config.yaml
loss: "softmax"
encoder_stem: "single"
text_encoder_norm: "layernorm"
text_encoder_norm_position: "pre"
text_encoder_fused_qkv: true
text_encoder_inner_norm: false
l1_shrink: 0.003
Rows from block 2 of the text encoder, named by matrix and row number. Rows with one number belong to one attention dimension. Each number is 128 + 24 x the weight over its row's rms, rounded and kept within 0 to 255. All counts start at 0. After the name is the row's rms in percent of the matrix's.
# v: attention query, key and value (stacked) (text_encoder.blocks.2.attn.qkv.weight, 768x256, the v third), inputs 64-127
# proj: attention output (text_encoder.blocks.2.attn.proj.weight, 256x256, transposed), outputs 64-127
v.143 140 [145 133 131 135 130 127 126 118 139 127 136 147 127 128 165 125  48 125 103 125 166  91 129 123 116 114 114 147 154 141 129 144 129  96 128 128 128 133 140 121 231 103 126 172 147 114 167 124 123 128 106 123 139 115 128  99  89 120 130 129 127 121 173 230]
v.144 116 [129 129 126 109 108 124 127 128  93 127  87  91 113 122 135 116  66  60 134 107 154 191 128 112 117  92 150 105 125 131 132 131 126 124 131 129 122 184 128 159 185 171 145 121 120 129 141 143 123  76 168  57 129 154 122 127 120 104 131 123 136 115 167 123]
v.145 126 [112 122 122 138 128 146 109 132 128  93 143 227 131 109 134  80 134 133 134 138 122 128  87 126 127 129 135 138 144 134 127 143 128 110 152 120 140 139 134 127 157 150 140 136 124 119 132 102 170 129 134 143 128 121 139 132 128  61 139 113  89 108 170 141]
v.146 112 [129 130 108 132 139 131 143 131 140 135 150 193 102 125 159 131 147 134 135 130 128  53 179 125 130 108 136 136 130 156 106 147 127 102 130 128 132 126 129 153 119 124 104 139 173  88 126 152 128  33  74 117 118 111 129 128 123 120 129 125 121 140 136 131]
v.147 109 [175 107 112 131 119 128 109 137 102 122  94 135 126 121 208 147 114 177 119  68 130 129 126 156 127 126 109 133 163 128 114 136 132 121 165 128  74 153 137 113 158 122 169  83 140 120  84 127 127 129  99 169 129 133 105 130 115 135 127 116 128 141 182 210]
v.148 136 [126 125 139 104 129 136 173 118 153 112 133 106 126 127  72 122 141 102 123 156 121 123 132 148 116  45 102 172 123 112 131 127 128 135 103 137 149  52 128 132 105 135  99 125 125 130 134 125 127 137 129 185  93 131 125 144 140 200 143 167 143 127  51 101]
v.149 235 [141 111 141 134 113 127 114 133 124 195 130 125 128 131 112 137 126 127  96 128 125 187 126 149 131 113 128 140 112 142 124 128 145  42 129 108 128 129 141 122 143 127  86 116 166 147 130 158 107 126 125 128 129 111 116 109  91 127 172 123 133 127 125 117]
v.150 131 [118 121 136 114 122 118 103 134  51 139 133 174 125 132 163 117 123 158 107  91 168 131 146 130 128 152 145 132 129 154 119 153 129 119 175 124 128 149 134 132 128 122 146 105 124  92 126 128 121 122 129 116 158  98  88  57  85 126  88 130 113 125 120 146]
v.151 118 [227 133 133 131 118 135 130 124 115 132 128  67 164 100 197 136 120 121  94  98 137 151 114 128 126 117 110 128 160  98 138 115 137 114 109 151 126 127 128 126 137 121 142 110 187 156 127 132 127 153 120 158 145 128 135 141 115 173 130 127 132  79 131 130]
v.152 140 [149 130 118 198 146 129 133 127 160 124 123 139 114 159 154 171 145 145 128 128 102  38 129 125 118 125 114 130 165 163 128 157 130  80 120 102 127 144 131 102 124 102 121 133 139 138 164 103 116 126 139 121 128 109 122  96 137 119 128 105  84 117 163 161]
v.153 129 [158 128 135 122 128 128 114 130 148 129 128  93 138 133  83 129 127 108 121 115 107 140 137 211 143 155 117 146 157 135 128  92 139 143 107 105 124 119 129 113 135 129 106 127 130 125 128 142 124 129 127 158 128 154 139 134 138 135 104 132 129 114  41 107]
v.154 090 [ 85 132 113 125  96 128 127 125 204 143 132  98 123 142  38 122 127 152 123 134 112 156 152 162 128 193 110 130 123 125 128 109 130 125 130 110 128 108 128 150 139 135 117 159 131 134 132 135 144 152 120 133 130 197 115 127 170 155 144 143 138 162  76  91]
v.155 118 [135 163 108 123 129 131  97 138 122 149 122 136 136  88 111 117 127 162 111 125 126 143 110 186 123 174 132 138 108 131 125 128 134 153 134 143 141 120 129  78 121 140 122 129 155 127 129 137  36 113 127 176 159 106 127 127 129 137 127 156 143 129 122  92]
v.156 096 [120 158 137 122 166 133 154 129 114 127 132 127  47 118  69 133  84 148 116  99 132 128 168 138 111 126 160 134 129 141 149 143 120 136 127 110 165 130 170 138 132 151 110  91 143 117 125 134 121 112 125  74 128 132 129 119 161 127 132 158 145 150 118 106]
v.157 211 [128 156 130  88 137 132 129 112 136  88 135 115 143 109 145 112 121 156 129 153 127 161 138 132 128 134 141 134 126 140 128  63 130 149 129 137 128 123 134 150 132 137 157  89 127 130 124 129 158 138 100 127 127 106 132 126 126 186 127 114 135 160  98 132]
v.158 147 [147 127 115 151 127 123 128 117  84 120 140 129 127 147 138 122  73 159 124 101 122 112 153 177 102 157 137 138 122 130 132 144  89 181 148 113 128 120 134 117 129 124 158 138 132 100 117 127 148 135 124 122 126 120 130 126 135  45 127 127 125 161 165 142]
v.159 100 [128 128 128 107 118 103 143 128 166 131 113  98 132 173 124 103 180 130 142 124  69 130 152 175 117 149 107 128 130  82 127  74 141  87 111 147 131 133 128 128  99 127 113 132 119 128 127 125 127 127 122 127 109 135 125 145 128 206 174 118 128 113  85 122]
v.160 171 [122 121 129 117 128 115 136 156 120 143 144  62 106 115 119 130 126 132 118  83 114 151 125 131 111 135  85 116 124 130 131  92 126 128 135 122 132 112 129 135 128 137 136  78 147 145 155 114 150 120 126 117 128 138 132  98 123 210 131 151 147 111 134 113]
v.162 071 [147 202 119 140 148 130 122 134 105 143 128 125 134 188 179 134 127 122 132 140 128 134 123 128 139  96 124 124 107 127 128 170 129  66 145 104 109 137 129 121 150 125 116 129  86 130 126  96 113 134 143 155 129 118 128 161  78  70 142 124 133 103 123 174]
v.163 137 [128 178 134 143 129 126 128 109 111 135 151 135 110 120 108 131 116 113 121 136 108 129 125 145 124 123 119 150  68 167 120 147 125 103 125 127 128 134 111 130 107 121 128 133 176 182 125 136 161 116 135 135 136 139 122  88 121 120 156  65 137  62 100 128]
v.164 091 [129 122 120 155 159 128 126 129  84 128 135 128 129 127 188 146 109 143 192 117 120 153 132 142 124 125 149 124 123 127 116 127 138 120 126 128 127 140 108 122 127 152 150 126 147 132 141  94 128 126 127 134 128 146 128 151  46  80 127 126 126 108 145 137]
v.165 125 [149 129 169 154 125 134 124 118 125  96 145 127 111 142 124 100 149 135 143 130 128  75 140 133 112 166 136  71 118 110 184  93 114 139 129 132 163 123 129 125 109 124 173 127 127 128 120 125 110 149 112 129 134 131 128 109 146 118 122 118 128 131 128 174]
v.167 029 [128  98 129 134 128 130 127 128 126 129 128 128 128 129 118 128 128 128  23 128 128 128 128  88 128 152 127 128 128 128 131 128 128  97 110 161 128 128 128 128  15 128 128 128 170 208 128 128 128 128 128 128 128  48 128 128 127 167 134 128 128 129 127  78]
v.168 136 [120 125 142 117 124 122 166 135 112 114 118 148 159 128 142 127 128 156 159 133 127 101 136 126 124 147 147 133 169 126 133 111 128 128 129 117 153 113 125 147 121 130 126  68  49  99 142 115 122  99 128 124 175 129 115 114 141 132 132 130 112 132 173 134]
v.173 116 [130 129 126 169 167 120  93 128  84 158 127 128 157 147 141 144 125 146 131 115 142 161 123 129 134 135 126  87 131 123 128 122 129 109 153 128 121 127 128 120 142 132 128 129 130  92 138 116 115 136 128 124 117  80 120 124  63  56 166 108 113 126 129 136]
v.175 229 [128 152 121 115 147 127 149 115 157 102 131 110 119 131  94 130 131 102 121 154 128 128 126 127 119 121 131 151  98 125 129 128 108 119 143 147 143 131 127 124 123 111 128 129 128 146 106 126 128 128 131 120 131 167 142 130 133 182 137 130 138 131  81 133]
v.176 057 [127 115 104 183 128 129 215 124 152 124 183 133 200 130 126 111 127 131 143 133 120 129 128 131 130 129 114 127 128 122 138 123 115  89 128 156 163 128 120 128 129 129 127 128 128 128 122 132 215 130 129 128 127  82 128 105 139 127 142 142 126 128 111 134]
v.180 150 [120  41 154 130 130 129 121 120 155 129 123 173 125 133 129 132 138 132 107 110 127 133 173 102 125 130 146 115 154  84 147  83 126 121 108 148 137 127 177 121 128  94 104 117 174 125 134 128 141 124 115 111 138 120 122 144 118 169 132 137  96 136 144 120]
v.189 208 [124 129 189 102 153 115 122 139 107 130 148 131 129 133 114 140 130 140  43  99 153 145 112 128 127 116  53 114  81 132 128 106 121  99  91 128 116 151 148 114  64 130 118 115 194 148 139 129 121 127 140 156 129  99 103  96  81 127 128 111 124 104 162 103]
v.190 084 [141 133 175  95 128  68  94 128  94 132 129  52 128 142 123 100 183 155 129 121 151 128 108 126 129 154 140  79 126 159 115 132 113 150 132 128 126 129 125 128 113 137 185 127 110  99 134 165 121 157 109 157 129 127 130 129  94 136 112 124 131 136 155 122]
v.191 077 [128 128 133 115 145 123 124 129 127 142 130  63 127 165 132 135 129 125 121 151 133  85 128 106 140 122 135 127 102 114 123 128 113 132 163 129 121 130 142 127 126 113 139 115 101 128 129 126  80 132 128 171 133 120 136 161 120 222 127 129 135 169 129 145]
v.192 058 [105 127 210 160 131 130 123 121 128 141 113 129 126 116 109 130  99 136 123 135 115 126 104 126 147 221 123 125 133 124  92  60 126 123  91 184 128 141 133 128 113 129 134 128 137 137 132 102 167 126 127 115 131  69 130 111 135 149 125 114 105 145 125 155]
v.193 052 [114 116 170 135 111 203 121 136 119 127 108 134 152 112 100 128  65 136 124 108 133 128 127 128 128 183 137 128 127 131 119 101  77 133 129 127 117 123 128 117 144 105 139 125 149 128 128 169 147 127 123 150 128 118 128  89 153 184 128 140 127  96 130 226]
v.195 129 [128 119 129 173 159 138 123 129 124 179 129 144 126 143 188 108 161 117 146 137 117 181 114 119  73  81 141 110 128 130 136 154 128  93 134  89 130 125 133 127 129 136  97 128 157  81 128 103  76  94 127 166 126 196 127 152 135 110 156 104 145  92 136  66]
v.197 078 [139 148 129 161 134 128  57 137 113 159 127 126 112 129 162 127 185 122 129 135 158 136 132 112 126 122 114 126 129 130 155 109 131 128 104  84 131  84 128 132 131 181 116 111 149  80 129 134 112 127 128 150  82 129 129 218 123 123 127 111 122 104 128 114]
v.198 161 [132 132 140 143 125 136 130 133 167 139 117 130 128 127 134 128  98 125 122 113 120 111 109 106 139 120 152 133 147 144 104 180 161 104 136 114 129 160 155 105  88  73 176 227 154 175 147  83 129 135 127  74 145 111 124 103 135 131 148 117 116 123 137 129]
v.199 026 [128 129 128 128 128 130 128 128 128 130 124 144 128 127 153 129 128 125 126 129 128 128 128 128 124 156 129 124 127 127 127 128 128 136 129 128 128  93 128 128 127 156  84 126 128 107 128 129 119 128 126 128 128 255 128 128 131 128 128 128 130 101 123 109]
v.201 013 [128 128 128 128 128 195 128 128 128 128 128 128 128 128 128 128 128 128 128 128 128  61 128 128 128 128 128 128 128 128 128 128 128 128 128 112 128 128 128 128 128 128 128 128 128 128 128 128 128 128 128 128 128 129 128 128 128 128 128 128 128 128 128 128]
v.203 133 [121  66  79 121 117 129 200 123 181 104 104 110 123 129 114 133 142 124 130 135  92 128 130 127 130 128  79  74 145 117 114 122 128 128 119 130  91 158 148 111 132 155 148 138 111 127 135 146 150 139 144 129 128 131 158 121 198 118 125 134 129 127  69 134]
v.208 077 [100 136 162 133 136 128 127 128 125 179 125 128 134 137 125 123 111 128 128 125 132 120 125 118 126 187 172 134 161 148 111 130 128 128 123 120 128 162 123 128 110  90 138 183 134 135 133 125 128 127 156 127 144  92 128 104 155 165 124 129 127 113 120 112]
v.209 153 [118 161 127 134 147 134 111 128 130  91 126 141 132 126  55 101 142 178 108 137 186 123 124 139 122 136 126 146 123 128 128  80 125  97 138 164 143 132 111 122 101 130 138 144 154 119 127  92 127  68 121 134 136  89 128 158 139 190 115 126 127 148 128 152]
v.210 016 [128 128 130 133 128 128  39 128 128 128 128 128 128  30 110 128 128 134 128 128 128 128 128 128 128 128 127 128 128 128 128 129 128 128 128 128 128 128 128 128 119 128 141 128 129 128 128 128 128 128 128  62 128  21 128 128   0 128 128 103 128 156 128 128]
v.217 111 [127 132 129 135 155 108 116 133 129 134 103 128  98 183 127  87 145 140 108 149 121 163 126  88 127 150  75 119 153 123 135  77 203 101 137 129 135 179 142 132  86 129 135 119 160 125 129 118 131 125 138 118 114  92 146  80 152  89 125 128 138 129  49 135]
v.218 087 [118 173 226 155 124 128 123 132  93 144 124 168  88 128 171 129 121 107 137 136 149 133  95 129 128 157 149 128 128 122 131 122 128 139 128 142 128 112 127 128 131 155 119  70 130 116 122  89 141 127 134 125  98  91 127 124 151 100 113 114 202 136 122 113]
v.219 033 [128 128 117 128 128 128 136 128 133  20 128 128 128 129 128 128 128 127 124 131 127 128 128 128 128 128 111 127 128 129 128 125 128 131 126 134 128 128 113 133 129 128 128 127 105 129 119 128 133 128 128 122 128 128 128 128 128 121 128 128 128 161 130 129]
v.220 015 [157 128 128 128 128 128 128 128 101 128 128 128 128 128 129 128 128 128 128 128 128 128 128 255 128 128 128 128 128 128 128 128 128 128 128 128 128 128 128 128 128 128 128 128 128 128 128 135 128 128 128 128 128 128 128 128  34 128 128 128 128 128 128 128]
v.222 053 [138  57   0 124 127 130 128 111 131 133 131 127 134  84  98 163 131 143 129  93  82 127 129 127 133 126 128 113 112 136 126 130 128  92  87 127 128 128 132 119 121 118 159 178 125 128 132 180 124 145 116 126 133 131 125 127 115 149 128 129  75 151 122 138]
v.223 041 [127 128 158 184 124 128 122 158 126 128 128 240 153 121 108 128 120 128  81 132 118 160  62 128 128 130 148 128 128 131 128 132 128 127 131 124 128 133 229 127 129  76 137 173 150 128 128 112 147 127 128 134 129 100 128   9 130 127 128  85 128 128 132  43]
v.224 037 [128 136 128 163 130 128 128  99 128 128 128 128 128 128 128 148 127 128 128 128 128 128 128 128 128 128 113 128 128 128 128  85 128 128 123 128 128 153 128 137 128 128 122 129 128 128 131 128 135 128 127 128 128 131 128 126 128 175 138 193 128 127 128 128]
v.228 098 [117 125  96 127 144 128 138 128 141 109  71 121 118 135  85 142 142 130 160 127 120 137 139 135 127 158 114 127 129  95 133 130 118 127 124 108 152 162 104 113 125 128 123 122 114 129 136 115 128  98 119  88 127 147 168 171 130 128 128  96 116 130 102 131]
v.229 103 [138 161  81 114 129 129 131 130 149 110 115 183 129 126 129 107 118 137 115 142 130 119 123 155 119  91 181 131 142 205 138 165 128 121 124 117  75 129 101 106  90 163 129 169 128  99 133 144 104 152 121 141 136 128 134  96 173 139 103 133 135 121 114 130]
v.230 164 [153 129 126  96 107 174 138 130 122 162 131 134 126 121 104 100  87 233  67 133 110 130 128 128  89 193 166 139 138 171 137  78 148 126 106 134 126 129 139  97 178 126 132  74 157 138 122 143 170 137 123 137 129 107 119 147 130 140 124 151 132 125 127 129]
proj.143 154 [110  99 114 130 166 129 151 131 165  80 134 133 129 115  84  78 154 138 139 135 129 185 134 122 124 157 144 115 106 116 133 140 126 104 125 129 133 123 129 149 197 136 131 128  98 119 128 152 125 119 135 198 110 217 122 132 136  94 128 142 148 131 121  98]
proj.144 081 [128 108 136 102 129 124 128 129  87 123 128 100 116  71 136 106 128 187 107 130 146 114 125 122 130 123 140 150  89 128 129 128 128  84 128 113 116 130 138 128 125 122 145 127  61 115 129 131 119 183 102 136 131 122 157 128  84 131 178 128  91  94 140 113]
proj.145 112 [107  59 162  61 168 143 128 141 126 128 142 118 122 149 153 127 112 155 134 124 127 122 130 127 128  96  92 125  99 131 125 102 128 127 118 149 126 104 145 130 146 127 145 131 117 130 124 130 100 149  88 127 125 124 110 125 151 164 128 117 133 125 128 128]
proj.146 084 [ 36 141 106 144 172 132 122  67 141 127 128 176 137 124 122   0 128 116 144 132 128 112 136 121 115 138 128 117 124 126 133 132 180 121 126 128 127 125 127 128 175 137 152 120 103 123 152 162 129 128 121 127 124 198 151 163 143 125 132 141 124 129 165 130]
proj.147 094 [128 130 148 132 160  95 140 128 128 119 155 135 140 115 103 143 126 165 157 136 130 131 136 129 128 180  94 124  96 126 136 244 128  64 129 160 130 127 133 181 111 105 111 123  29  75 140 133 110 136 122 130 129 134 128 125 103 129 126 126 126 124  98 128]
proj.148 153 [130 144 128 130  65 136 112 138 135 123 100 128 129 125 159 123 126  93 128 111 149  96 129 127 128 117 128 172 236 161  61 102 141 136 125 144 130 110 123 127  85 204 126 137 186 127 125 119 104 106 158  89 128  68 132 101 129 121 132 125 122 123 156 122]
proj.149 243 [153 128 106 129 115 126 118 128  92  63 129 112 162 130 154 127 139 126 181 135 119 131 130 123 132 132 237 122 106 170 128 146 124 140 146 124 128 127 126 156 134 127  75  97 125 150 127 141 135 122 127 123 102 174 128 127 125 122 119 185 120 102 127 124]
proj.150 117 [128 110  85 128 137 113 127 127 124 131 153 149 131 159  77 120 127 155 120 135 105 135 111 149 125 128 138  92  76 122 138 186 126 123  92 127  69 144 128 130 165 105 113 126  69 137 130 137 128 130 130 135 125 211 128 244 139 133 117 119 129 160 132 148]
proj.151 110 [127 115 129 137 141 122 137 156 134 127  99 122 118  99 109 144 145 114 129 129 129 129 138 135 128 129 142 119 139 127 135 200 103 139 193 150 145 135 135 130 132 182 112 139 120 126 130 133 116 119 147 136 109 144  97  80  95  92 133 137 128 131 118 112]
proj.152 149 [160 128  75 120 151 127 128 127 128  75 127 141 155 149  96  65 154 142 106 132 130 170 112 121 126 128 163 140 131 116 136 125 131 142 131 128  90 133 123 128 217 126 130 135 118 107 130 126 166 122 138 161 151 210 121 143 192 131 117 139 129 159 120 137]
proj.153 119 [151  87 133 130  46 149 115 139 132 146 127 110 126 127 126 121 122 120 121 125 130 136 135 123 139 111 157 117 141 145 109 136 108 110 134  93 129 142 128 124 128 255 103 134 167 124 106 135 123 134 171 108 128 134 112 130 116 132 139 129 121 164 111 112]
proj.154 075 [124 213 114 172  93 130 125 115 145 118 113 135 125 113 182 129 151 109 138 105 119 129 140 127 129 141 152 146 182 130 129 123 139 128 146 130 138 124  72 132  71 193  82 131 147 103 100 114 142 127 129  21 124 130 170 113  82 120 132 149 125 136 153 102]
proj.155 105 [121 129 127 168 137 121 135 111 137 143 132 144 126 128 133 231 130  39 159 126 128 128 128 126 126 130 112  88 111 122 191 242 117  91 119 128 128 129 113 129 124 141  69  74 128 101 131 130 123  64 131 129 128 167 109 145 113  60 109 127 189 149 135  84]
proj.156 079 [137 140 138 160 127 102 113 118 155 111 128 171 110 117 175 132 139 132 130 123 124 179 131 103 128 133 153 122 128  96 139 124 124 129 167 150 128 130 125 130 100 136 132 150 159  83 129 149 133 166 127 121 128 108 145  77 131 143 171 119 123 136 157 124]
proj.157 208 [117 124 128 132 150 132 136 125 160 131 125 133 159 130  78 167 119 129 132  93 123 108 130 153 144 132  54  93 137 119 142 200 113 130 121 112 139 128 119 111  98 139  84 101 101 101 149 132 122  84 128 138 126 133 151 159 113  56 128 131 166 197 139 146]
proj.158 134 [126 128 128 134 173 120 159 128 166 129 181 145 136 140 127 128 129 158 165 136 121 146 112 140 128 137  74 132  64  82 129 130 126  55 114 136 133 112 148 171 128  50 128 120 128 132 138 120  97 135 114 134 128 127 117 128 154 157 126  99 128 170 112 126]
proj.159 093 [128 132 153  90  72 182 137 128 130 116 126  94 135 178 136  82 127 138 127 126 135 100 128 128 136 122 177 128 129 223 123 129 122 127 126 156 125  95 127  74 128 182 113  92 130 169 112 148 127 131 131 115 128 136 124 133 129 135 182 128  95 131 127 128]
proj.160 160 [128 145 119 129  79 114 124 126 141 130 218 103 137  89 157 134 145 117 113 126 134 137 143 129 141 121 219 108 138 149 105 114 118 129 136 132 130 138 131 139 105 111 109 151  81  96 119 169 204  76 116  84 117 127  94 111  82  91 126 132 161 105  81 137]
proj.162 068 [126  50 173 126 145 145 135 124 128 129 133 166 122 126 116 119 119 109 147 161 105 124 119 120 112 128 112 136 178 118 134 161 128 147  67 149 128  93 137 132 159 122 136 124 128 193 153 116 169 172 130 196 135 112 155  96 165 127 128 128 128 195 164 127]
proj.163 138 [141 124 134 106  84 128 147 129 128 122 157 150 133 130 182 148 132  85 131 127 122 119 123 127 135  88 221 127 118 140 135 188 126 127 120  95 112 119 163 128 118 111  92  55 117 128 131 129 152  93 131 130 129  39 121 110 135 129 127 129 141 205 130 112]
proj.164 059 [127 109 114  55 130 121 139 129 121 133 125 129 129 128 129  68 131 140 151 127 128 131 121 123 130 137  73 130 125  45 113 184 128 129 127 127 130  97 128 145 139 124 132  93 147 153 143 153 151 128 132 249 130  81 140 107 141 122 128 128 131 142 122 121]
proj.165 103 [146 151 149 182 124  73 122 130 109 124 130 106 121 138 131 138 141 128 120 130 128 131 123 122 143  96 146 105 132 150 146 116 137  86 159 121 129 144 128 129 119 127 112 172 132 147 128 129 147 130 105  46 128 125  53  72 129 161 102 121 138 145 110 143]
proj.167 019 [127 128 128 179 128 128 125 128 129 128 131 129 148 129 197 129 128  83 128 128 128 128 128 127 128 126 255 122 128 127 128 125 128 141  33 128 129  88 128 129  52 127   0 128 123 129 112 128 129 101 128 127 128 127 127 128 128 128 128 149 127 128 128 135]
proj.168 125 [127 138 118 101 127 132 128 132 137 122  76 129 119 132 123 101 150 132 146 116 164 145 103 131 128 124  87 131  92 105 121 105 127 136 144 132 138  87 113 117 140 154 154 127 196  41 156 105 128 188 154 130 113 169 133 128 169 135 133 116 122 110 131 113]
proj.173 113 [125 119 128 117 133 166 159 154 155 153 124 134 126 139 113 103 120  95 141 145 120 128 108 127 128 116 132 165 131  57 114 175 138 135  80 128 103  54 128 120 117 135 106  99 134 151 175 132 161 182 144 183 127 135 132 103 255  99  97 132 126 159 124  74]
proj.175 227 [130 102 177 192 124 127 123 123 138 126 174 146 163 135 131 207 124  70 114 129 127 153 128 128 121 124 217  90 122 235 131 126 130 124 111 115 107 162 129 130 138  74 125 134  99 140 134 141 147 117 126  99 128 112 117 114 131 130  75 128 132 141 160 141]
proj.176 034 [128 131 125 107 129 129 127 121  95 157 129 131 121 129 189 138  37 128 127 140 128 124 128 157 142 125 128 128 128 130 120 137 113 161 124 128 104  78 129 118 132 115 129 126 129 128 125 128 129 128 128 126 128 139 134  62 128 130  64 119 127  89 132 126]
proj.180 111 [128 128 113 172 108 132  79 128 119 133 127  36 127 187 151  74 210 130 147 118 135 120 104 123 127 122 139 109 110 105  90  97 136 128 183 136 128 177  89 157 101 183 122 148 139 105 118 156 118 123 126 113 119 139 134 221 122 131 136 157 126 134 128 135]
proj.189 210 [ 93 127 124 138  83 124 143 156 191 134 142 160 167 118 141 114 134  98 182 135 119 127 146 122 118 128 224 145 129  85 129 139 157 135  92 150 142  72 127 128  92 138  57 127  79 122 126 150 145 154 127 152 128 101 124 133 144 120 118 155 124 132 122 110]
proj.190 060 [125 167 111 204 124 125 130 144 204 146 125 128 135 127  57 127 133  98 152 128 125 129 128 130 120 127 219 127 146 127 150 125 128  94 121 128 128 154 128 130 111 123  72 182  95 102 128 135 131 130 125 128 128 138  98 127 128 130 104 140 129 128 121 129]
proj.191 054 [105 110 128 212 127 128 128 129 165  93 128 145 160 128  59 179 130  73 137 108 127 219 129 128 102 128 219  70 128 176 144 105 128  95  98 135 127 128 128 136 120 136 126 243  95 113 128 129 121 139 128 128 128 132 133 130 128 127 128 132 127 138 149 122]
proj.192 053 [129 126 127 140 109 155 141 128 131  99 105 180 111 130 216 125 127 116 182 120 109 127 127  75 128 110 220 129 129 121 193 101 127 137 152  70 173  63 128 138  55  99  41  82 122 107 122 129 131 128 123 128 160 125 133 128 127 151 108 131 128 148 167 136]
proj.193 056 [131 128 133 125  96 139 129 132 128 120 117 131 125 129 180 163 129 128 111 128 128 127 118 128 135 116 140  86 128 128 117 128 132 129 126 133 130  60 128 128  87  77 129 126 163 121 126  99 125 127 129  88 131 128  74 131 170 127 130 128 124 130 125 121]
proj.195 152 [125 148  72  96 132  96 126 126 159 121 127 135 128 115  98 134 130 166  95 159 138  94 138 189 128 163 103 185 128  85 103 134 121 129 129 128 149 126 126 117 142 251 135 169 118 131  90 130 127 134 128 144 126 166 118 118 128 115 140 133 120  70 119 181]
proj.197 078 [128 105  91 123 137 119 128 139 128 112 159 113 153  92 109 110  83 153 124 124 156 121 166 181 129 141 114 155 129 127 114 135 128 129 127 151 103 129 128 124 137 189 126 136 127 112 128 125 156 165 128 125 128 164 129 129  28  98 128 128 115  80 125 142]
proj.198 163 [140 168 152 123  67 136 110 125 130 111 130 135 100 122 136 149 128  91 136 139 113 130 133 120 128 128 127 136 134 151 128 156 108 168 160 128 186 108 131 129 129 129  98  61 155 146  89 132 144 112  52 144 152 125 128 139 141 100 127 119 138 158 127  54]
proj.199 024 [128 127 133 128 128 128 128 130 128 128 128 128 128 128  57 111 128 187 103 128 128 128 133 128 128 128 128 128  82 128 128  67 128 128 127 128 128 179 128 128 128 146 128 134 128 124 120 170 128 128 220 115 128 158  98 127 132 128 133 128 128  88 128 193]
proj.201 008 [128 128 127 127 128 128 128 128 128 128 129 128 128 123 128 254 127 128 128 128  84 128 128 128 128 128 130 128 128 128 128 128 128 127 128 128 128 128 128 128 128 130 130 128 128 128 128 129 128 128 128 129 128 128 130 128 128 128 128 127 169 113 127 106]
proj.203 133 [119 128 152 134 147 102 111 122 134 136 202 125 116 136 109 134 124 101 139 138 125 126 124 128 115 128 135 107 139 120 138 118 102 120 128 128 106 149  88 127 133 130 128 124 147 126 114 123  92  90 169 120 140 138 140 123 166 182 119 132 128 160 128 198]
proj.208 072 [128 124 122 133  97 143 128 129 114 101  81 141 123 122 168 132 127 148 131 126 141 127 125 146 129 120 126 127 166 126 126 154 125 129 145 127 128  73 139 110 110 120 104  94 165 128 138 128 166 126 105 109 122 125  87 139 101  66  93 120 128 120 128 111]
proj.209 155 [136  79  91 114 130 133 136 108 127 126 118 150 130 128 197 143 129 128 201 109 126 117 128 142 140 122 132 117 129 125 162 130 128 155 136 108 128  43 133 128 102 128 121 126  94  88 148 131 140 165 124 127 159 132 133 128  77 118 121 150 127  94 145 147]
proj.210 018 [128 128 128 128 128 141 128 128 128 128 128 128 128 128 255 128 128 128 128 128 128 128 128 128 150 128 128 128 128 128 128 128 128 128 129 128 128 128 141 128 128  93 128  53 129 128 142 128 193 131 128 128 128 128 128 128 106 128 128 128 128 120 128  48]
proj.217 106 [116 117 119 104 117 104 104 127 128 125 119 123 108 151 173 122 127 136 173 137 112 104 151 141 112  98 140 148 196 116 124 135 101 175 135 113 127  75 112 135 119 143 107 141 118 118 134 180 133 163 123 148 131 147 183 140 123 132 126 110 132 116 149 163]
proj.218 075 [120 144 121 144 127 128 137 129 172 118  99 134 104 174 128 127 127 172 131 121 103 125 207 106 122 126 141 163 123  73 131  91 127 149 104  60 130 110 129 146  97 136 128 162  94 120 153 191 110 128 135 152 128 123 165 126 147 130 163 142 134 131 142 147]
proj.219 031 [128  51 128 128 141 128 128 128 125 165 128 127 128 137 124 127  83 128 128 128 128 129 128 127 128 128 126 115 128 128 134 132 128 113 126  99  52 147 128 122 128 130 140 126 128 128 252 128 129 128 144 128 128 120 128 128 128 128 129 129 128 128 126 128]
proj.220 010 [128 128 128 128 130 128 128 128 128 129 128 127 128 128 128 127 128 128 128 128 128 128 128 128 128 128 127 128 128 128 128 127 128 128 129 128 128 129 128 131 127 130 128 127 128 128 125 130 127 128 128 128 128 128   0 128 128 128 128 128 128 128 128 125]
proj.222 052 [121 133 156 123 128 148 128 128 127 117 129 128 132 128 128 129 186  77 128 143 128 132  99 104 127 128 128  79 127 131 127 128 128 129 133 225 127 147 128 131 148  95 128 109 170 127  64  45 128  72 128 104 128 130 109 128 133 160 103 127 111 142 127 127]
proj.223 037 [128 128 115 127  85 151 152 128 126 119 109 137  87 148 134 130 126 142 130 128 128 127 128 105 128 128 131 186 143 101 128 130 128 255 129  95 129 124 128 127 128 128  98 135 128 128 128 128 128 129 128 174 128 106 201 128 197 128 128 127 128 124  45 128]
proj.224 023 [125 127  68 166 126 129 243 255 127 129  76 153 128 123 126 128 129 127 130 128 128 128 127 127 128 128 134 129 128 120 128 130 128 128 128 129 127 128 128 127 126 128 117 130 127  70  38 125 135 179 236 127 128  94 139 128 120 139 127 128 131 183 126 128]
proj.228 104 [126 127 151  57 118  69 127 107 154 219 137  84 138 134 106 119 109 143 123 177 123 149 144 134 111 127 123 130 127 136 127  74 137 122 218 134 126 128 122 128 205 125 112 130 118 130  91 161 114 125 146 134 127 143 129 122 150 168 134 132 132 128 120 147]
proj.229 106 [117  88 163 131 133 130 103 107 127 120 169 134  92 129 199 136 148 120 126 121 129 113 133 133 139 122 158 105 109 126 102 129 129 150 122 148 132 132 128 132 107 108 141 125 129 179 111  97 125 133 120 144 163 130 104 126 128 108 130 119 128  76 174 102]
proj.230 178 [125 119 102  68 118 132 118 121 129 128 140 127  75 132 177 123 129 153 129 127 129 137 128 129 131 117 125 124 127 148 137 129 105 128 177 128 128  88 123 124 139 146 116 128 130 134 137 127 119 129 132 138 133 145 134 135 164 134 156 131 127 133 129 161]